Weights of a small audio frame classifier: trained on synthesized solo parts of chorales (CocoChorales).
Rows from block 5 of a small audio frame classifier, named by matrix and row number. Rows with one number belong to one channel. Each number is 128 + 32 x the weight over its row's rms, rounded and kept within 0 to 255. All counts start at 0.
After each channel's rows are labels from the 100 clips, of 14848, where the channel reaches its highest value: "strongest on" is what is common among them. Only what is clearly more common there than usual is listed. The data: synthesized solo parts of chorales (CocoChorales).
# convs0: expand pointwise conv (model.blocks.5.convs.0.weight, 1152x192x1), inputs 144-191
# convs2: project pointwise conv (model.blocks.5.convs.2.weight, 192x1152x1, transposed), outputs 144-191

convs0.755 [130 108 179 146 178 158 127 136  43  96 154  94 128 117 156  89 106 121  76 149 185 116  84 113 125 173  99  71 169 133 126  91 122 149 130 170  86 147 176 134  79 129 155 113 114 107 124  93]
convs2.755 [126  71 143  88 124 137  72  87  97 104 149 141 162 114 207 141 168  64 118 134 161 100 143 171 126 156 117 151  92 147 156 127 111  82 126 101 100 110 182 145 199 153 143  82 133 178 118 142]
strongest on: note G3; cello; note C4; note A#3

convs0.425 [ 80 143 133 180 176 162 125 116  67 126 168 115 109  78 167 119 155 114 117 123 124 111 119 120  91 155 114 162 166 135 173  99 109 174 183 139  97 137 177 119 180 147 149  90 164 145 184 118]
convs2.425 [130 156 165 120 181 168 135 107 118 202 102  87 186  97 149 114 178 155 136 136 116 192 168 103 163 105 112 148  49 133 133 131 117  88 158 134 153 119 147 133 134 106 138 175  76 153 129 184]
strongest on: note D5; note C5

convs0.134 [123 167 135  57  83  98 106 134 131  88  44 139  99 150 112 178 113 162 165 112 109 165 148 113 104 136 146 114 147 141 118 139 127 110 112  85 126 143 108 148 106 120 113 122 108 123  96 129]
convs2.134 [ 97  43 117 126 151 135 116 121 153 134 154 135 102 132  96 176  80 116  69 141 107 198 165 101 166 128 156 119 132 120 136 115 161 145  97 127 143 135  95  61  65 127  79 118 151  96 177 163]
strongest on: note G4; viola; note F4

convs0.73 [122 106 188  40  87 110 109 176 149 102  38 115 135 136 142 149 152 188 154 148 173 159 125 163 135 140 132 154 113 144 136 129 119  62 138 130 134 169 182 169 139 109 167 150  60 137  68 129]
convs2.73 [143 106 163  95  98 129 133 114 164 130 139 153 134 109  82 141 163  79 148  82 158  82 161 137 172  78  55 103  78 137 118  58  88 177  80  98 130 131 138 167 148  91 131  75 134  70 155 153]
strongest on: note D#4; note D4

convs0.574 [ 84 142 156 115 147  91 114 145 124  86  62 123 112 110 163 181  91 119 127 157 136 176 124 171  71 171 159  97 174 181 131  69 119 155  88 108 114 145 133  80 146 153 104 102 142 107 103  65]
convs2.574 [133 195 156  86 154 136 112 148 144 114 122 120 110  90 116 169 134 137 128 100 141 184 199  95 116 173 166 163 156 144 120 131  85 100  80  79  71 121  81 147 131 110 143 116 138 123 131 108]
strongest on: note A#5; note G5; violin; note A5

convs0.601 [104 114 101 180 196 100  85 130 127 144 150  83 116 176 113 149 144  88 105 178  92 147 159  77 139 155 150  96 166 132 120  91 110 169  93 160 151  89 118  97 151 131  99 135 171 188  96 104]
convs2.601 [116 111 144  69 127  66 105  95 132 115 137 164 160 101 177 146 194  86 185 134 165 106 115 194 151  99  86 146  25 159 133 128 130  67 112  90 101 137 170 147 144 140 138 123  82 184 137 186]
strongest on: note F#4; trombone; oboe

convs0.620 [ 95 170 100 133 160 118 163 155 144 129  86 160  91 117  67 141 105  78 123 123 157 128 219 113 160 153 179 154 152 112 106 141 108 133  80 148 126 122  76 128 106 137 113 117 171 170 143 116]
convs2.620 [101  92 121 127 105 144  98  74 112 111 115 131 185 182 164 114 140 121 127 159 103  76 125 150 105 147 125 125 125 135 180 104 128 112 156 163 177 141 195 103 165 146 135  83 128 122 106 143]
strongest on: note A4; horn; violin

convs0.270 [124 137 109 177 193 129 115 114 119 112 171 112 164 146 133 186  81 130 108 132  83 134 169 102 148  99  87 129 122 119 180  60  62 114 143 113 139 157 141 107 225  97 108 135 105 134 134 165]
convs2.270 [146 119 132 120 114 151  87 123 146  77 155 163 170 109 150  83 132 108 140 143 149  79  95 165 140 151 142  59 127  87 117 118 120 130 134 132 132 142 173 194 170 146 149 121  83 132  74  96]
strongest on: note D#4; clarinet

convs0.685 [124  96 200 105  84 145 107 152 108 121  76  84 116 114 131 127 146 116 111 154 156 154 110 225  73 157 157  58 158 107  79  93 141  89 131 136 148 134 162 129 136 159 185 150  74 162  87 126]
convs2.685 [198 139  72 175 152 153  93 105  69 105 125 138 144  79 142  80 153  96 147 109 164  81  83 131 103 140 102 145 143 103 143  77  82  58 185 157 125 113 135 147 166 168 153  88 171 120 176 101]
strongest on: note E4; note C#4; note D4; bassoon

convs0.386 [110 131 152 130 101  88 132  87 159 185  92  80 160 100  93 175 133  56 155 104  98 148  76 215 105  95 188 106  98 139 103 155 160  86  83 119 162 142  73 127 123 168 132 163 100 103 172 125]
convs2.386 [116  94 138 143 181 132 156 114  78 170 177 136 104 114 139 150 133 108  93 132 124 138 152 157  80 114 123 114  85 149 151 138 103 152  59  85 156 101 118 117 155 193 110 114 134 157 191  84]
strongest on: note D#3; cello; note A#3; note G3

convs0.241 [131 150 103 141 138 181 112  89  80  96 140 130 158 147 106 121 139 124 111 152 141  95 107  92  64 111 147 175 147 138  97 161  95 149 193 128 144 116 186  99 159 104 166 141 147 105 150  95]
convs2.241 [151 136  74 131 110  91  97 157 113  92 107 130  98 103 133 106 183  68 148 143 133  59 143 138 123 106 111  78 115 112 117  82 112  90 116 129  91  46 120 169 142 105 112  98 206 143 115 129]
strongest on: note G3; note D4; note D3; instrument: cello

convs0.718 [122 128  53 160 114 115 165 109  98 155 119 132 102 132 134 144 146 146 151 116  87  84 129  53 141 132 151 174  85 158 107 167 145  75 111 110 176 128  46 160 144 106 106 154 202 118 147 140]
convs2.718 [146 128 147 133 127 170  79 115  84  77 188 103 126 144 158  94 146 160 145  97 169 107  76 189 107 147 168 112 108 121 113 104 112 117  73  83 162 132 153 152 231 144 113 102  45 196 111 131]
strongest on: note E4; note A4; note F4; viola

convs0.98 [152  95 169  76 116 134 187 123 172  99 140 148 107 168  94  97 159 151 128 138 132 131 131 188 118 111 111 176 122 158 157 133 166 134 130 173 178 155 174 141 103  95 182  52 138 166 141 130]
convs2.98 [153 168 144 126  82 120  90 152 133 111  93 157 102  97 132 164 156  85 177 114 117 117 170 140 121 142 104 156 159  97  91  97  99 132  83 132  99  91  93 165  91  89 141 122 146 140 140 127]
strongest on: note G4; note E4

convs0.216 [130 144 116 180 195 159 102  83  97 125 156 158 149  80 159  94 152 111 139  97  96  97 172  81 111 195 144 189  71 101 157 146  80  82 150 151 114 100 151 115 151  85  85 157 132 126 126 137]
convs2.216 [126 103 115  82  85  81 115 115 157 123 132 113 146 107 197 148 187  87 136 144 135 132 110 173 131  99  91 163 123 169 112 149 145 102 151  91 105 130 141 139 126 145 119 135 132 163 103 128]
strongest on: note D#3; note A#3; cello; bassoon

convs0.432 [121 116 141  23  99 107 168 174 157  87  95 158  86 125 110  95 158 181 154 163 147 106 143 145 119 143 130 163 149 164 159 154 119 151 169 144 149 165 170 165 119 111 136  76 135 133 132  93]
convs2.432 [114 124 158  54 152 137  81 171 120 151 119 133 164 122 110 170 165  74 162  75 155  82 141 142 165 143 104 150  51 106 139 105  99  56 111 174 124 178 144 179 172 141 156 121 121 154 113 187]
strongest on: note G3; cello; note G#3; instrument: bassoon

convs0.405 [125 147 124 202 164  66 115 159 104 187 132 113 160  83 145 152 130  95 119 118 108 115 151 102 161 163 178 118 145  47 116 129 129 126  99 143 129 117  87 133 167 148 168 173 138 178  70 151]
convs2.405 [153 109 136  77  53 155  68 123 118 152 102  94 145 133 148 105 181  79 168 132 121 117 134 187 105 148  91 174 114 109 138  84  88 112  68 114 136  86 145 169 183 100 120 114 129 136 133 135]
strongest on: note C5; violin

convs0.162 [157 138 168 114  53  99 141 167 148 148 116  93 149 169 107 155 148 113 135 111  82 108 145 170 145 151  70 137 126 150  54 113 154 140 128 169 160 121 119 150 129 120  94 177 113 103 118 221]
convs2.162 [124 107  78  91  89 182  89 131  83  69  84 101  68 158 146  70 113 173 143 134 191 110 146 134  94 174 107 146 154 118 162 125 120 107 128 100 156 114 173 135 187 113 104  94 121 126 153 107]
strongest on: note F4; note C4; note D4; clarinet

convs0.331 [170 165 121 169 131 177 167 138 144 152 182 126 143 157  88 101 144  77 135 143 156  73 116 123 198  81 112  91 117 135  92 177 125 130  91 136 112 101  64 149  78 168 109 164 173  78 156 163]
convs2.331 [173 140 147 136 132 150 124 104 145 134 158 107  99 119 128  83 148 127 113 163 130 121 136 116 107 114 150 120 112 165 116 158 160  93 136  60 105 113 112  90 164 151 100 141 137 114 167 113]
strongest on: note C#4; bassoon; note C4; instrument: cello

convs0.663 [108  99 140 159 101 138 144 183 180 103 160 117  96 130 165 175 124 120 113  91 106 114 208 133 116 168 135 129 162 173 124  72 131 137  73 197 116 100 103 160  57 140  81  89 156 172 196  73]
convs2.663 [170 189 123 142 188 150 164 129  90 142 126  88 124 124 115  96 104 139 135 183 178 144 114 122 107 105 136 114 118 164 113 182  91  86 163  85 127 174 115 118 155 135 168 170  78 132 139 124]
strongest on: note F#4; note G4; note A4; note B4

convs0.433 [150 149  91 182 160 155 135 124  61 127 157 116 122  89 166 121 163 123 132  91 187  33 160  77 150 147 114 141 120 112 145  93 106 123 133 116 122  97 124 115 158 153 126 172 174 161 167 111]
convs2.433 [169 108  95  91 114 149  73 111 121 138 111  99 141 140 198  66 195 116 153 126 158 107 166 167 107 146 118 123  77 117 141 108 140  28 126  94 144  92 156 134 172 134  99 119 123 139 125 148]
strongest on: note A4; note A#4; note G4; note B4

convs0.59 [153 158 118 154 158 125 135 105 128 122 196 110 134 159  88 108 143 106 139 145 132 145  97 145 159  86 105 109 188  82  84 152 149 223  41 197  29 102 105 117 124 183 131  77 150 119 122 176]
convs2.59 [146 159 159 102  45 141 115 154 137  99  68 109 178 136 166 129 162 151 193 117  84 105  96 168 123 156 114 135 123 116 123  83 126  67 136 171 146 168 139 165 136 122 148 132 122 131  97 157]
strongest on: note D5; note D4; note E5; note C4

convs0.681 [111  51 113 156 128 165  71 134 132 119 130 120 145 115 219  89 106 135  72 125 129 145 175 121 119 180 141  83 126 108  68 164 124 142 155  80 165 148 206 118 118 101 139 122 119 149 123 132]
convs2.681 [174 184 101 210 137  98 202 141 106 148 148  84  88 126  55 149 114  90 116 146 129 113  78  80 177  84 101 141 130 142 135 164  77 169 150 162 146 118 120 112  86 115  98 124 176  74 136 103]
strongest on: note F4; note G4; viola; trombone

convs0.335 [173  77 129  53  88  89 131 125 139 142 181  87 163 149 128 164 194 151 126 136 108  68 173 134 147  72  84 172 113 137 161  83 154 170 117 171  82 114 146 121 107 123  96 154 119  91 159 170]
convs2.335 [124 135 123 119  92 158 115 117 102 152 172 109 166 112 163  86 150 118 144 129 110 116 120 145 117  91  92  90 115 131  77  92 128 162 156 125 160  94 148 187 183 124 124 102 130 118 129 155]
strongest on: note C5; horn; oboe

convs0.616 [128 117 121  72 104 148 162 156 156 174 124 119  87 143  71 147 171 169 168 154  84 104 122  96 161 112 123 143 163 161 189 115 119 107 213 167  90 133 119 171 161  98 163 131 104 119 141 138]
convs2.616 [141 180 130  92 134 104  97 118 119 134 109 128  95 125 140 149 175  52 149 111 162 114 124 157 137 128  87 153  71 140 143 100  95  59 102 172  69 141 122 127 144 144 149 102 148 159 110 107]
strongest on: note E4; note F#4; note F3; note G4

convs0.474 [140 147 130  80 107  91 134 138 182  75 133 129 138 146 169 127 127 178 128 153 126 131 152 141  97  87  98 195 178 119 130 140 135 188 127 124 104 148 195 112 123 125 108  97  97 177 162 139]
convs2.474 [146 128 142 114  79 165  84 162 124 123  77 142 153 125 115  91 173 134 177  90  65 100 143 111 119 182 130 131 137 121 112  99  94 106 167 128 127 147 132 212 137  86 153 152 148 119 117 177]
strongest on: note G3; cello; note F3; note A3

convs0.201 [ 88 106 105 210 160 145 115 117  81 151 112 121 118 122 138 135 101  91  87  94 125  85 141 103 136 175 167 109 146 122 146  81 120  99 155 174 149  76 119 107 142 120 118 175 161 131 117 107]
convs2.201 [141 111  95  92 102  88  67 108 135  68 116 161 132 147 156  93 163 121 174 116 118 129 148 163 103  89 118 169  93  81 133 130  72 129 119  81 122 172 166 166 150  93 132 106 123 154 143 152]
strongest on: note F#4; trombone; note F#5; note F5

convs0.748 [140  77 145 116 106 104 124 121 140 116 109 146 113 161 160 110 102 167  91 134  78 173 146 142 106 186 138 132 220 136  89 100 150 151  96 131 162 113  91 151  70 163  92  63 120 113 138  88]
convs2.748 [153 185  99 168 137 162 156 155 141 107 109 121 103 117 145  60  88 158 144 169 167  97  80 111 130  55  86 110  91 138 123 185 138  58 182 146 125 197 133 127 129 104 140 172 129 105 119 130]
strongest on: note G4; note A4

convs0.735 [125  59 127  32  80 101 140 189 177 123  95 158  45 137 120 153 130 190 118 123 146 112 221 104 136 197 191 127 201 113 138 107 104  67 148 116 155 125  91 145 146  57 109 136 117 171  51 102]
convs2.735 [172 122 120 102  90 125  55 123 128  63 122 166 156 104 166 121 181  98 175 133 118 120 130 166  90 128 122 132 109 128 106  95  99  90 106 108 127 123 151 180 180  92 140  99 119 142 107 151]
strongest on: note G3; tuba

convs0.491 [123 154 145 169 103  72  96 130 120 191 117  80 163  91 120 149 182  70 149 130  97  96  61 111 116 120 116  96  90 114 138 130 147 104 111 138 117 105 102 136 169 179 147 158 135 112 137 122]
convs2.491 [113  91 143 185 160 125 143 100 131 167 128 131  85 133  71 148  91 128  90 125  89 145 132 103 121 138 168 115 177 138 116 139 119 181 139 146 114 105 117 108  88  93 120 105 135 108 145  95]
strongest on: note E4; note F4; viola; note G4

convs0.766 [179 117 137 129 112 174  94  82  86 120 186  93 138  92 113  58 136  87 167 186 154  85  88 178 142  93  83 102  82 117 132 157 176 134 149 137  78 121 152 148  93 131  83 174 131  97 143 157]
convs2.766 [160 194 174 152 110 126 137 163 150 168 105 126 131  89  64 162 165 133 174  75  85 159 107 146 133 120  95 141 126 129  86  91  95 113 136 163 118 156 109 139 107 106 165 130 127 107 117 137]
strongest on: note F4; note D4; note G4; note E4

convs0.472 [149 108 168  25  71 134 138 123 138 111 110 132 137 169  93 103 142 188 157 155 117 149  86 161  88 156 125 160 144 141 159 125 156 116 163 148 119 137 165 156 145 127 178 150  84 114  76 125]
convs2.472 [156 126 152 111  45 116  90 145 160  80  91 151 150 110 165 111 146 147 164 138 117 134 102 186 111 147 139 129 156 100 109  73 155  95 109 158 144 155 136 156 167 122 132 147 100 147 109 138]
strongest on: note G4; note F4; note E4; instrument: viola

convs0.135 [143 163  91 214 175 125 103 114  88 129 179  70 137 146 152 152 133 113 122  96  99 127 135 106 104 128  94  77 124  98 140 147 114 138 154 136 140 108 133 135 127 135  98 103 103 180 122 135]
convs2.135 [128 109 149 124  53 129  40  94 100 135 131 127 150 107 119 102 171 140 185 129 145 138 100 191  84 127 147 159  76 134 115  82  95  55 113 119 126 161 164 147 192 140 145 105  67 160 118 175]
strongest on: note F4; note D#4; viola; note D4

convs0.60 [101 160  91 210 177 125 117 105 119 128 177 123 122 114 137 137 116  78 111  79 119 119 150  95 141 122 136 125 121 127 129 117 102 157 105 148 117  85  83  98 142 141  64 129 198 115 160 116]
convs2.60 [121  74 106 140 101 119  61 129 143 138 185 151 153 128 172 121 166  62 127 170 136 115 104 149 149  83 120 111  88  90  83 117 131 144  98 108 129  91 165 162 127 100  98 112 134 133 123 136]
strongest on: note D#4; note F4; note F#4; trombone

convs0.258 [154  95 137  71  50  73 119 160 136 136 156 132 108 144 179 235 151 177 140 104  90 148 166 139 128 130 136  86 135 107 114 130 141 146 119  76  86 135 126 131 152  75 118 168 145 206 160 141]
convs2.258 [129  68 153 110 163 126 153 109  89 198 126  71 156  88 103 121 135 103 114 115 162 137 139 108 167 124 142 131 106 148  80 188 161  93 140 104 160 184 139 120 142 131 127 145 154 119 112 171]
strongest on: note D#3; cello; note A#3; note D#4

convs0.469 [120  35 149 130 102 156  98 164 128 154 154  83 173 135 150  85 155 144  89 121 142  97 119 158 128 187 111  93 124 159 132  62 155  88 175 213 147  80 164 166 116 111 134 153 129 111  90 123]
convs2.469 [147 125 124  73 132 144  78 117 160 133 108 164 154 122 126  95 152  87 204 120 127 106 122 158 104 100 118 178 103  50 124 133 119 112 103 133 170 108 180 148 114 106 100 144 148 120 124 167]
strongest on: note C5; note D5

convs0.104 [105 140 142 120 136 108  84 164 125  70 117 142 100 143 149 156 159 121 120 123 211  83 180 128 179 170 110  82 131 180 178  92 108 126 116 168 159  92 153  89 112 122 152 109 163 165 127  75]
convs2.104 [122 104 118  86 114 126  97 176 139 120 117 146 148 134 128 175 165  96 189  79 133  85 144 133 176 105  77 178  61 125 111  82 122  35 106 150 118 157 133 136 118 113 127 142 117 163 130 223]
strongest on: note A4; note G4; note A#4; violin

convs0.283 [123 142  85 176 157 184 123 159 132 179 136 139 160  76  95 119 151  64 178 163 169 119  79 133 165 130  86 137 116  69  96 151 127 144 104 200 115 124 103 167 126 172 116 130 134 147  90 121]
convs2.283 [175 110 134 104 107 167  98 106 114 162 120 126 151 134 121 125 179 100 156 110 165 100 206 184 142 164 113 146 122 149 140 102 100  89 107 121 192  82 148 143 144  78 100 128 138 114  96 194]
strongest on: note C#4; note D4; viola; instrument: trombone

convs0.453 [137 141 141 111 138 145  96 167 154  97  65 138  93 124 131 140 137 132  94 119 175 189 163 146 126 157 150 100 221 120  83 123 104 121 117 143 121 159 132 112 112 149 160  96  90 189  86  86]
convs2.453 [128 133  99 165 202 139 151 126 105 112 141  85 108 170 136 164 114 136  85 114 139 150 188  70 177 128 143 149 160 128 147 144 126 116 143 142 108 110  98  88  92 119 130 133 141 146 124 112]
strongest on: note E4; note D#4; viola; clarinet

convs0.51 [149 147 123 131 186 126 139 137  85 123 138 125 158 101 183 123 111  63  97 112 150 167 110 148 110 128 108  82 196 124  54 122  79 198  84 124  68 157 143 145 111 167 109  67  91 155 117 123]
convs2.51 [107 102 110  76  95 163  82 100 141  96 156 189 194 124 166 105 146 170 144 145  89 118 118 154  76 170 128 147 121 116 113 135 102 153  93  55 150 140 169 194 200 127 160  84  96 165 130 135]
strongest on: note A#4; note B4; horn; note G#4

convs0.466 [123 140  93 209 175 112  82  87 103 159 122 102 173 112 135 141 120  69 159 109 106 134 116 147 137 122 120  71  88  68  94 114 204 143  97 141 120 136 104  92  73 167  81 181 167 113 176 147]
convs2.466 [112  99 127 111 101  85  96 118 122  55 104 155 137 146 154 143 203 140 134  87 147 136 104 196  90  96 109 139  99 126  77  90  61 127  70 111 134 135 126 163 118 142 100 107  82 155 147 132]
strongest on: note D#3; note A#3; cello; note F3

convs0.225 [136  77 171 131 113 142 120 142 113 132 140 133 120 163 139 114 170 145 107 122 158 103 204 166 176 160  95 114 156 134 143  82 198 154 102 192 101  86 156 109  84 135 126 123 157 173 132 121]
convs2.225 [140 122  92 118 111  73 120 129 133 148 110 107 152 125 105 135 175 111 162 155 149 125 109 183 146  57 111 159  90 144 117  96 132 124 166 130 125 142 151  91 120 116 113 108 120 143 134 191]
strongest on: note D5; note E5; violin; note D4

convs0.710 [169 140 117  47 106 110 163 134 151 116 137 140 104 147  72  88 174 171 170 157 106 111 142 144  96 130 124 216 121 131 195 140 121 113 168 134 140 136 119 166 161  95 111 156 121 125 117 143]
convs2.710 [136 128 120 124  72  98 124 152 163 113 111 181 157  96 135 114 151 121 201 125  91  84 126 196  98 108 131 114 134 103 120 106 148 150 121 143 112 156 155 171 134 114 152 204 100 140  93 144]
strongest on: note G4; note A4; note F4

convs0.661 [138 104 102 181 149 155 153 108 125 149 191  77 117  89 143 133  87 115  90  66 135 131 107 114 103 126 131  97 176 101 132  88  91 104 135 117 124 123 115 124 107 141  95 178 127 155 104 161]
convs2.661 [145 113 122 203  90 151  84  92 110 139 108 130 124 146 118 124 211  75 153 121 143  76 128 145 150 146 112 116 124 134  96 135 100  82 158 149 119  79 170 149 189 115 155 111 155  88  64 101]
strongest on: note C#4; viola

convs0.70 [126 154  75 144 129 119 150 108 195 154 169 147 102 153  80 142 103 114 137 128  99 136 197 109 167  77 158 188 128  98 155 139 128 139 105  81 155 144  77  93 131 106  92 112 155 131 164 171]
convs2.70 [ 61 112 124 107  87 126 113 150 142 124 122 118 120 122 108 210 169 146 119  82 130 171 184 144 136 120 121 165  79 135 163  82 118 105  49 111 114 145  87  89 141 127 123 107 107 172 160 164]
strongest on: note F4; note D#4; note B4

convs0.528 [168 134 162  77 145 133 139 129  91  98  52 148 179  91 133 165 107 130 139 111 135 198 117 162  76 154 109 127 134 109  97 114 124 116 126 154 123 174 123 143 131 119 152 154  63 125  51 107]
convs2.528 [136 117 108 196 129 138 175 122 136 146 147 138 113 153  91 138  88 139  95 115 127 108 152 104 163 110 134 128 127 106 128 132 161 174 143 218 109  88 105  64 102  91 107 139 120 140  94 128]
strongest on: note G4; note E4

convs0.418 [ 68 126 120 184 180 141 146  98 139 122 109 153 140  97 159 112  70 122  93 128  97 207 127 132  88 154 169 167 172 122  75 161 115 182 116  87 114 192  74  97 142 126 123  77 123 115 103 112]
convs2.418 [121 137  85 133 145 116 160 147 136  84 106 155  95 133 104 139  80 195  98 119  96 170 121  62 151 115 165 124 166 132 146 119 126 153 179 142 124 165 104  74 112 134  82  98 117 124 152 122]
strongest on: note C5; note G#4; violin; note A#4

convs0.42 [ 90 126 144 153 133 133 139  98  78 131 149 124 137  93 136  78 131  91 137 130 167 107 123 158 140 122 143 176  95 162 152 119  86 147 137 172  93  73 146  96 148 204  98 136 146 109 129 155]
convs2.42 [129  91  65 127 166 105 107 187 156 118 143 186 111  74 154 155 166  43 176 113 179  67 160 158 102  64  99 159 103  92 149 155 106 160  88 107  89 110 162 179 154 108 150 157 178 138 181 123]
strongest on: note D5; flute

convs0.725 [151 158 123 150 160 148 185  89  92  98 164 109 140 120 103 139 111 112  89 102 195  94 150  88 138 118 173 158  85 111 118 165  77  65 142  97  76 170  96 157 166 144 134 119  87 152 121 156]
convs2.725 [129  77  97 126 128 103  87 101 123  59 123 184 134 147 166 147 172  46 159 141 150  63 138 164 126 130  92 150  70 149 148 158  91  83 134  95 106 132 172 156 195 138 167  90 153 159 131 135]
strongest on: note A#4; note A4; horn

convs0.723 [104 118 158 101  63  90 127 107 167 188  66 109 167 165  55 148 114 113 116 149 108 140 101 162 155 123 131  75 170  89 117  98 145 112 103 177 128  88 124 120  74 165 141 189  95 122 104 136]
convs2.723 [141  85  68 123 119 116  57  75  65 111  97 142 139 143 161 123 188  48 172 124 115  83 122 181 110 127 112 183 106 135 155  95 103  68 158 104 132 147 161 130 169 141 133  84 146 145 133 143]
strongest on: note C#4; cello; note B3; note G#3

convs0.261 [140 130 106  96 113 104  76 115 231  88 135 154 112 191  96  87 133 155 145 153 110 126 189  87 158 122 149 178  99 115 178 171 174 118 126 142 192  68 125  66  83  88 107 149 158 117 152 144]
convs2.261 [164 209 129 167 128 136 156 119 118 147 124 111 105 149  54 141 153 129 149 172 138 136 164 128 140  71  89 166 135 152 139 143  76 116 126 109 134 113  76 101 127 101 157 102 133 126 206 130]
strongest on: note D5; note C5; note D4

convs0.454 [134 163 165 119  41 128 115 117 136 117  59 130 160 138 138 140 188 171 172 127  91 160  90 143  85 119 144 122 135 186  54 156 144 122 110  85 139 121 172 139 149 126 170 168  74 133 114 145]
convs2.454 [ 82  94 101 167 137 122 100 124 169 131 149 170  69 103 137 111 125  90 101 144 149 124 160  88 162 106 144 114 119 108 147 145 119 138  79  78  89  79 111 107 103 114  93 158 151 142 128  94]
strongest on: note D#4; note F4; trombone

convs0.286 [135  69  92 105  83 102 111 111 140 135 186 175  92 182 122 124 104 162  90 171  58 146 142 111 119 163 141 119 117 133  93 130 136 134 129 127 186  98  70 128 125  75  96 108 151 130 120 127]
convs2.286 [ 69  92 129 107 168 139 133  81 121 153 169  78 149 140 137 165 146 119 112 129 162 152 159  89 117 137 110 160  70 166 191 167 142  83  95 112 103 126 153  69 122 167 121 132 134 165 155 110]
strongest on: note D5; note E5; trumpet; note C#5

convs0.377 [172  84 179  88 121 115 132 170 142 168  92 108 141 123 119 118 134 125 144 158 169 178  76 193 122 113 154 125 117 159 132 118 158 120 121 131 146 148 127 147 100 127 193  66  94 132 111  89]
convs2.377 [149  98 199 131 112 126  82 133 124 148 113 150 136  94 133  95 159  81 127 135 146  77 155 198 130 129 115 126  88 130 108  98  91 164 119  83 110 129 146 154 198 142 120  85  71  85 186 175]
strongest on: note F#4; note E4; note G#4; clarinet

convs0.583 [ 88  65 117 235 141 174  95  98  80 133 146  58 136  65 138 124 143  81 106 109 172  95 100 166  86 147 151  56 107  93 131 161  86  65 165 113 100 115 149 107 156 158 146 171 110  97 106 151]
convs2.583 [146 128 135 122 101 186  88 134 147  94 128 140 116 107 115 119 151 134 194  91 120 105 138 121 127 136 118 136 142  72 107 102 109 114 124 127 167 140 124 137 140  94 108 123 131 136 162 153]
strongest on: note G4; note A4

convs0.379 [115  46 112  36  75 109 117 166 161 117 155 104 119 160 169 157 162 197 139 166  70 119 132 111 117 149 133 141 153 190 119  78 141 164 127 183 150 151 150 162 128  82  84  91 171 140 105 147]
convs2.379 [101  83 103 186 188 110 158 122 130 139 192 100  90  96 144 146 118 105  86 133 177 113 151  86 132  99 119 125 108 160 138 188 125 141 107 111  82  97 135  95 126 135 146 117 158 123 145  60]
strongest on: note C5; note C#5; note G5

convs0.657 [115 166 119 137 163  74 123 153 135 169  72 151 103  97  54 166 125 110 180 126 122 165 143 144 114  87 143 159 135 105 148 114  98  81 100 113 105 142  87 123 113 104 144 118 125 140  66  88]
convs2.657 [187 144 158 112  92 166 110 108 103 108 141 131 151 114 126 107 157 111 156 106 129  85 116 149 106 148 104  93 127 162 138  87 114 126 110 129 131 100 165 146 130 164 121  67 131 113 161 125]
strongest on: note F4; note F#5; note G4

convs0.344 [ 66 184 116 166 138 110 196 134 130 139 130 145 116 128 103 141  83 128 143 139 133 107 152  48 178  89 147 192 119 109 150 178 107 145 129  85  70 141  78  94 139 124 115 151 146 129 144 144]
convs2.344 [103  83 167  84 120 123 113 107 127 111 133 167 162  87 195 111 184 101 166  89 164  86 130 188 102 143 105 159  55 135 128 129 103 143  94  81 119  81 183 180 188 127 157 105 136 168 113 134]
strongest on: note C5; note A#4; oboe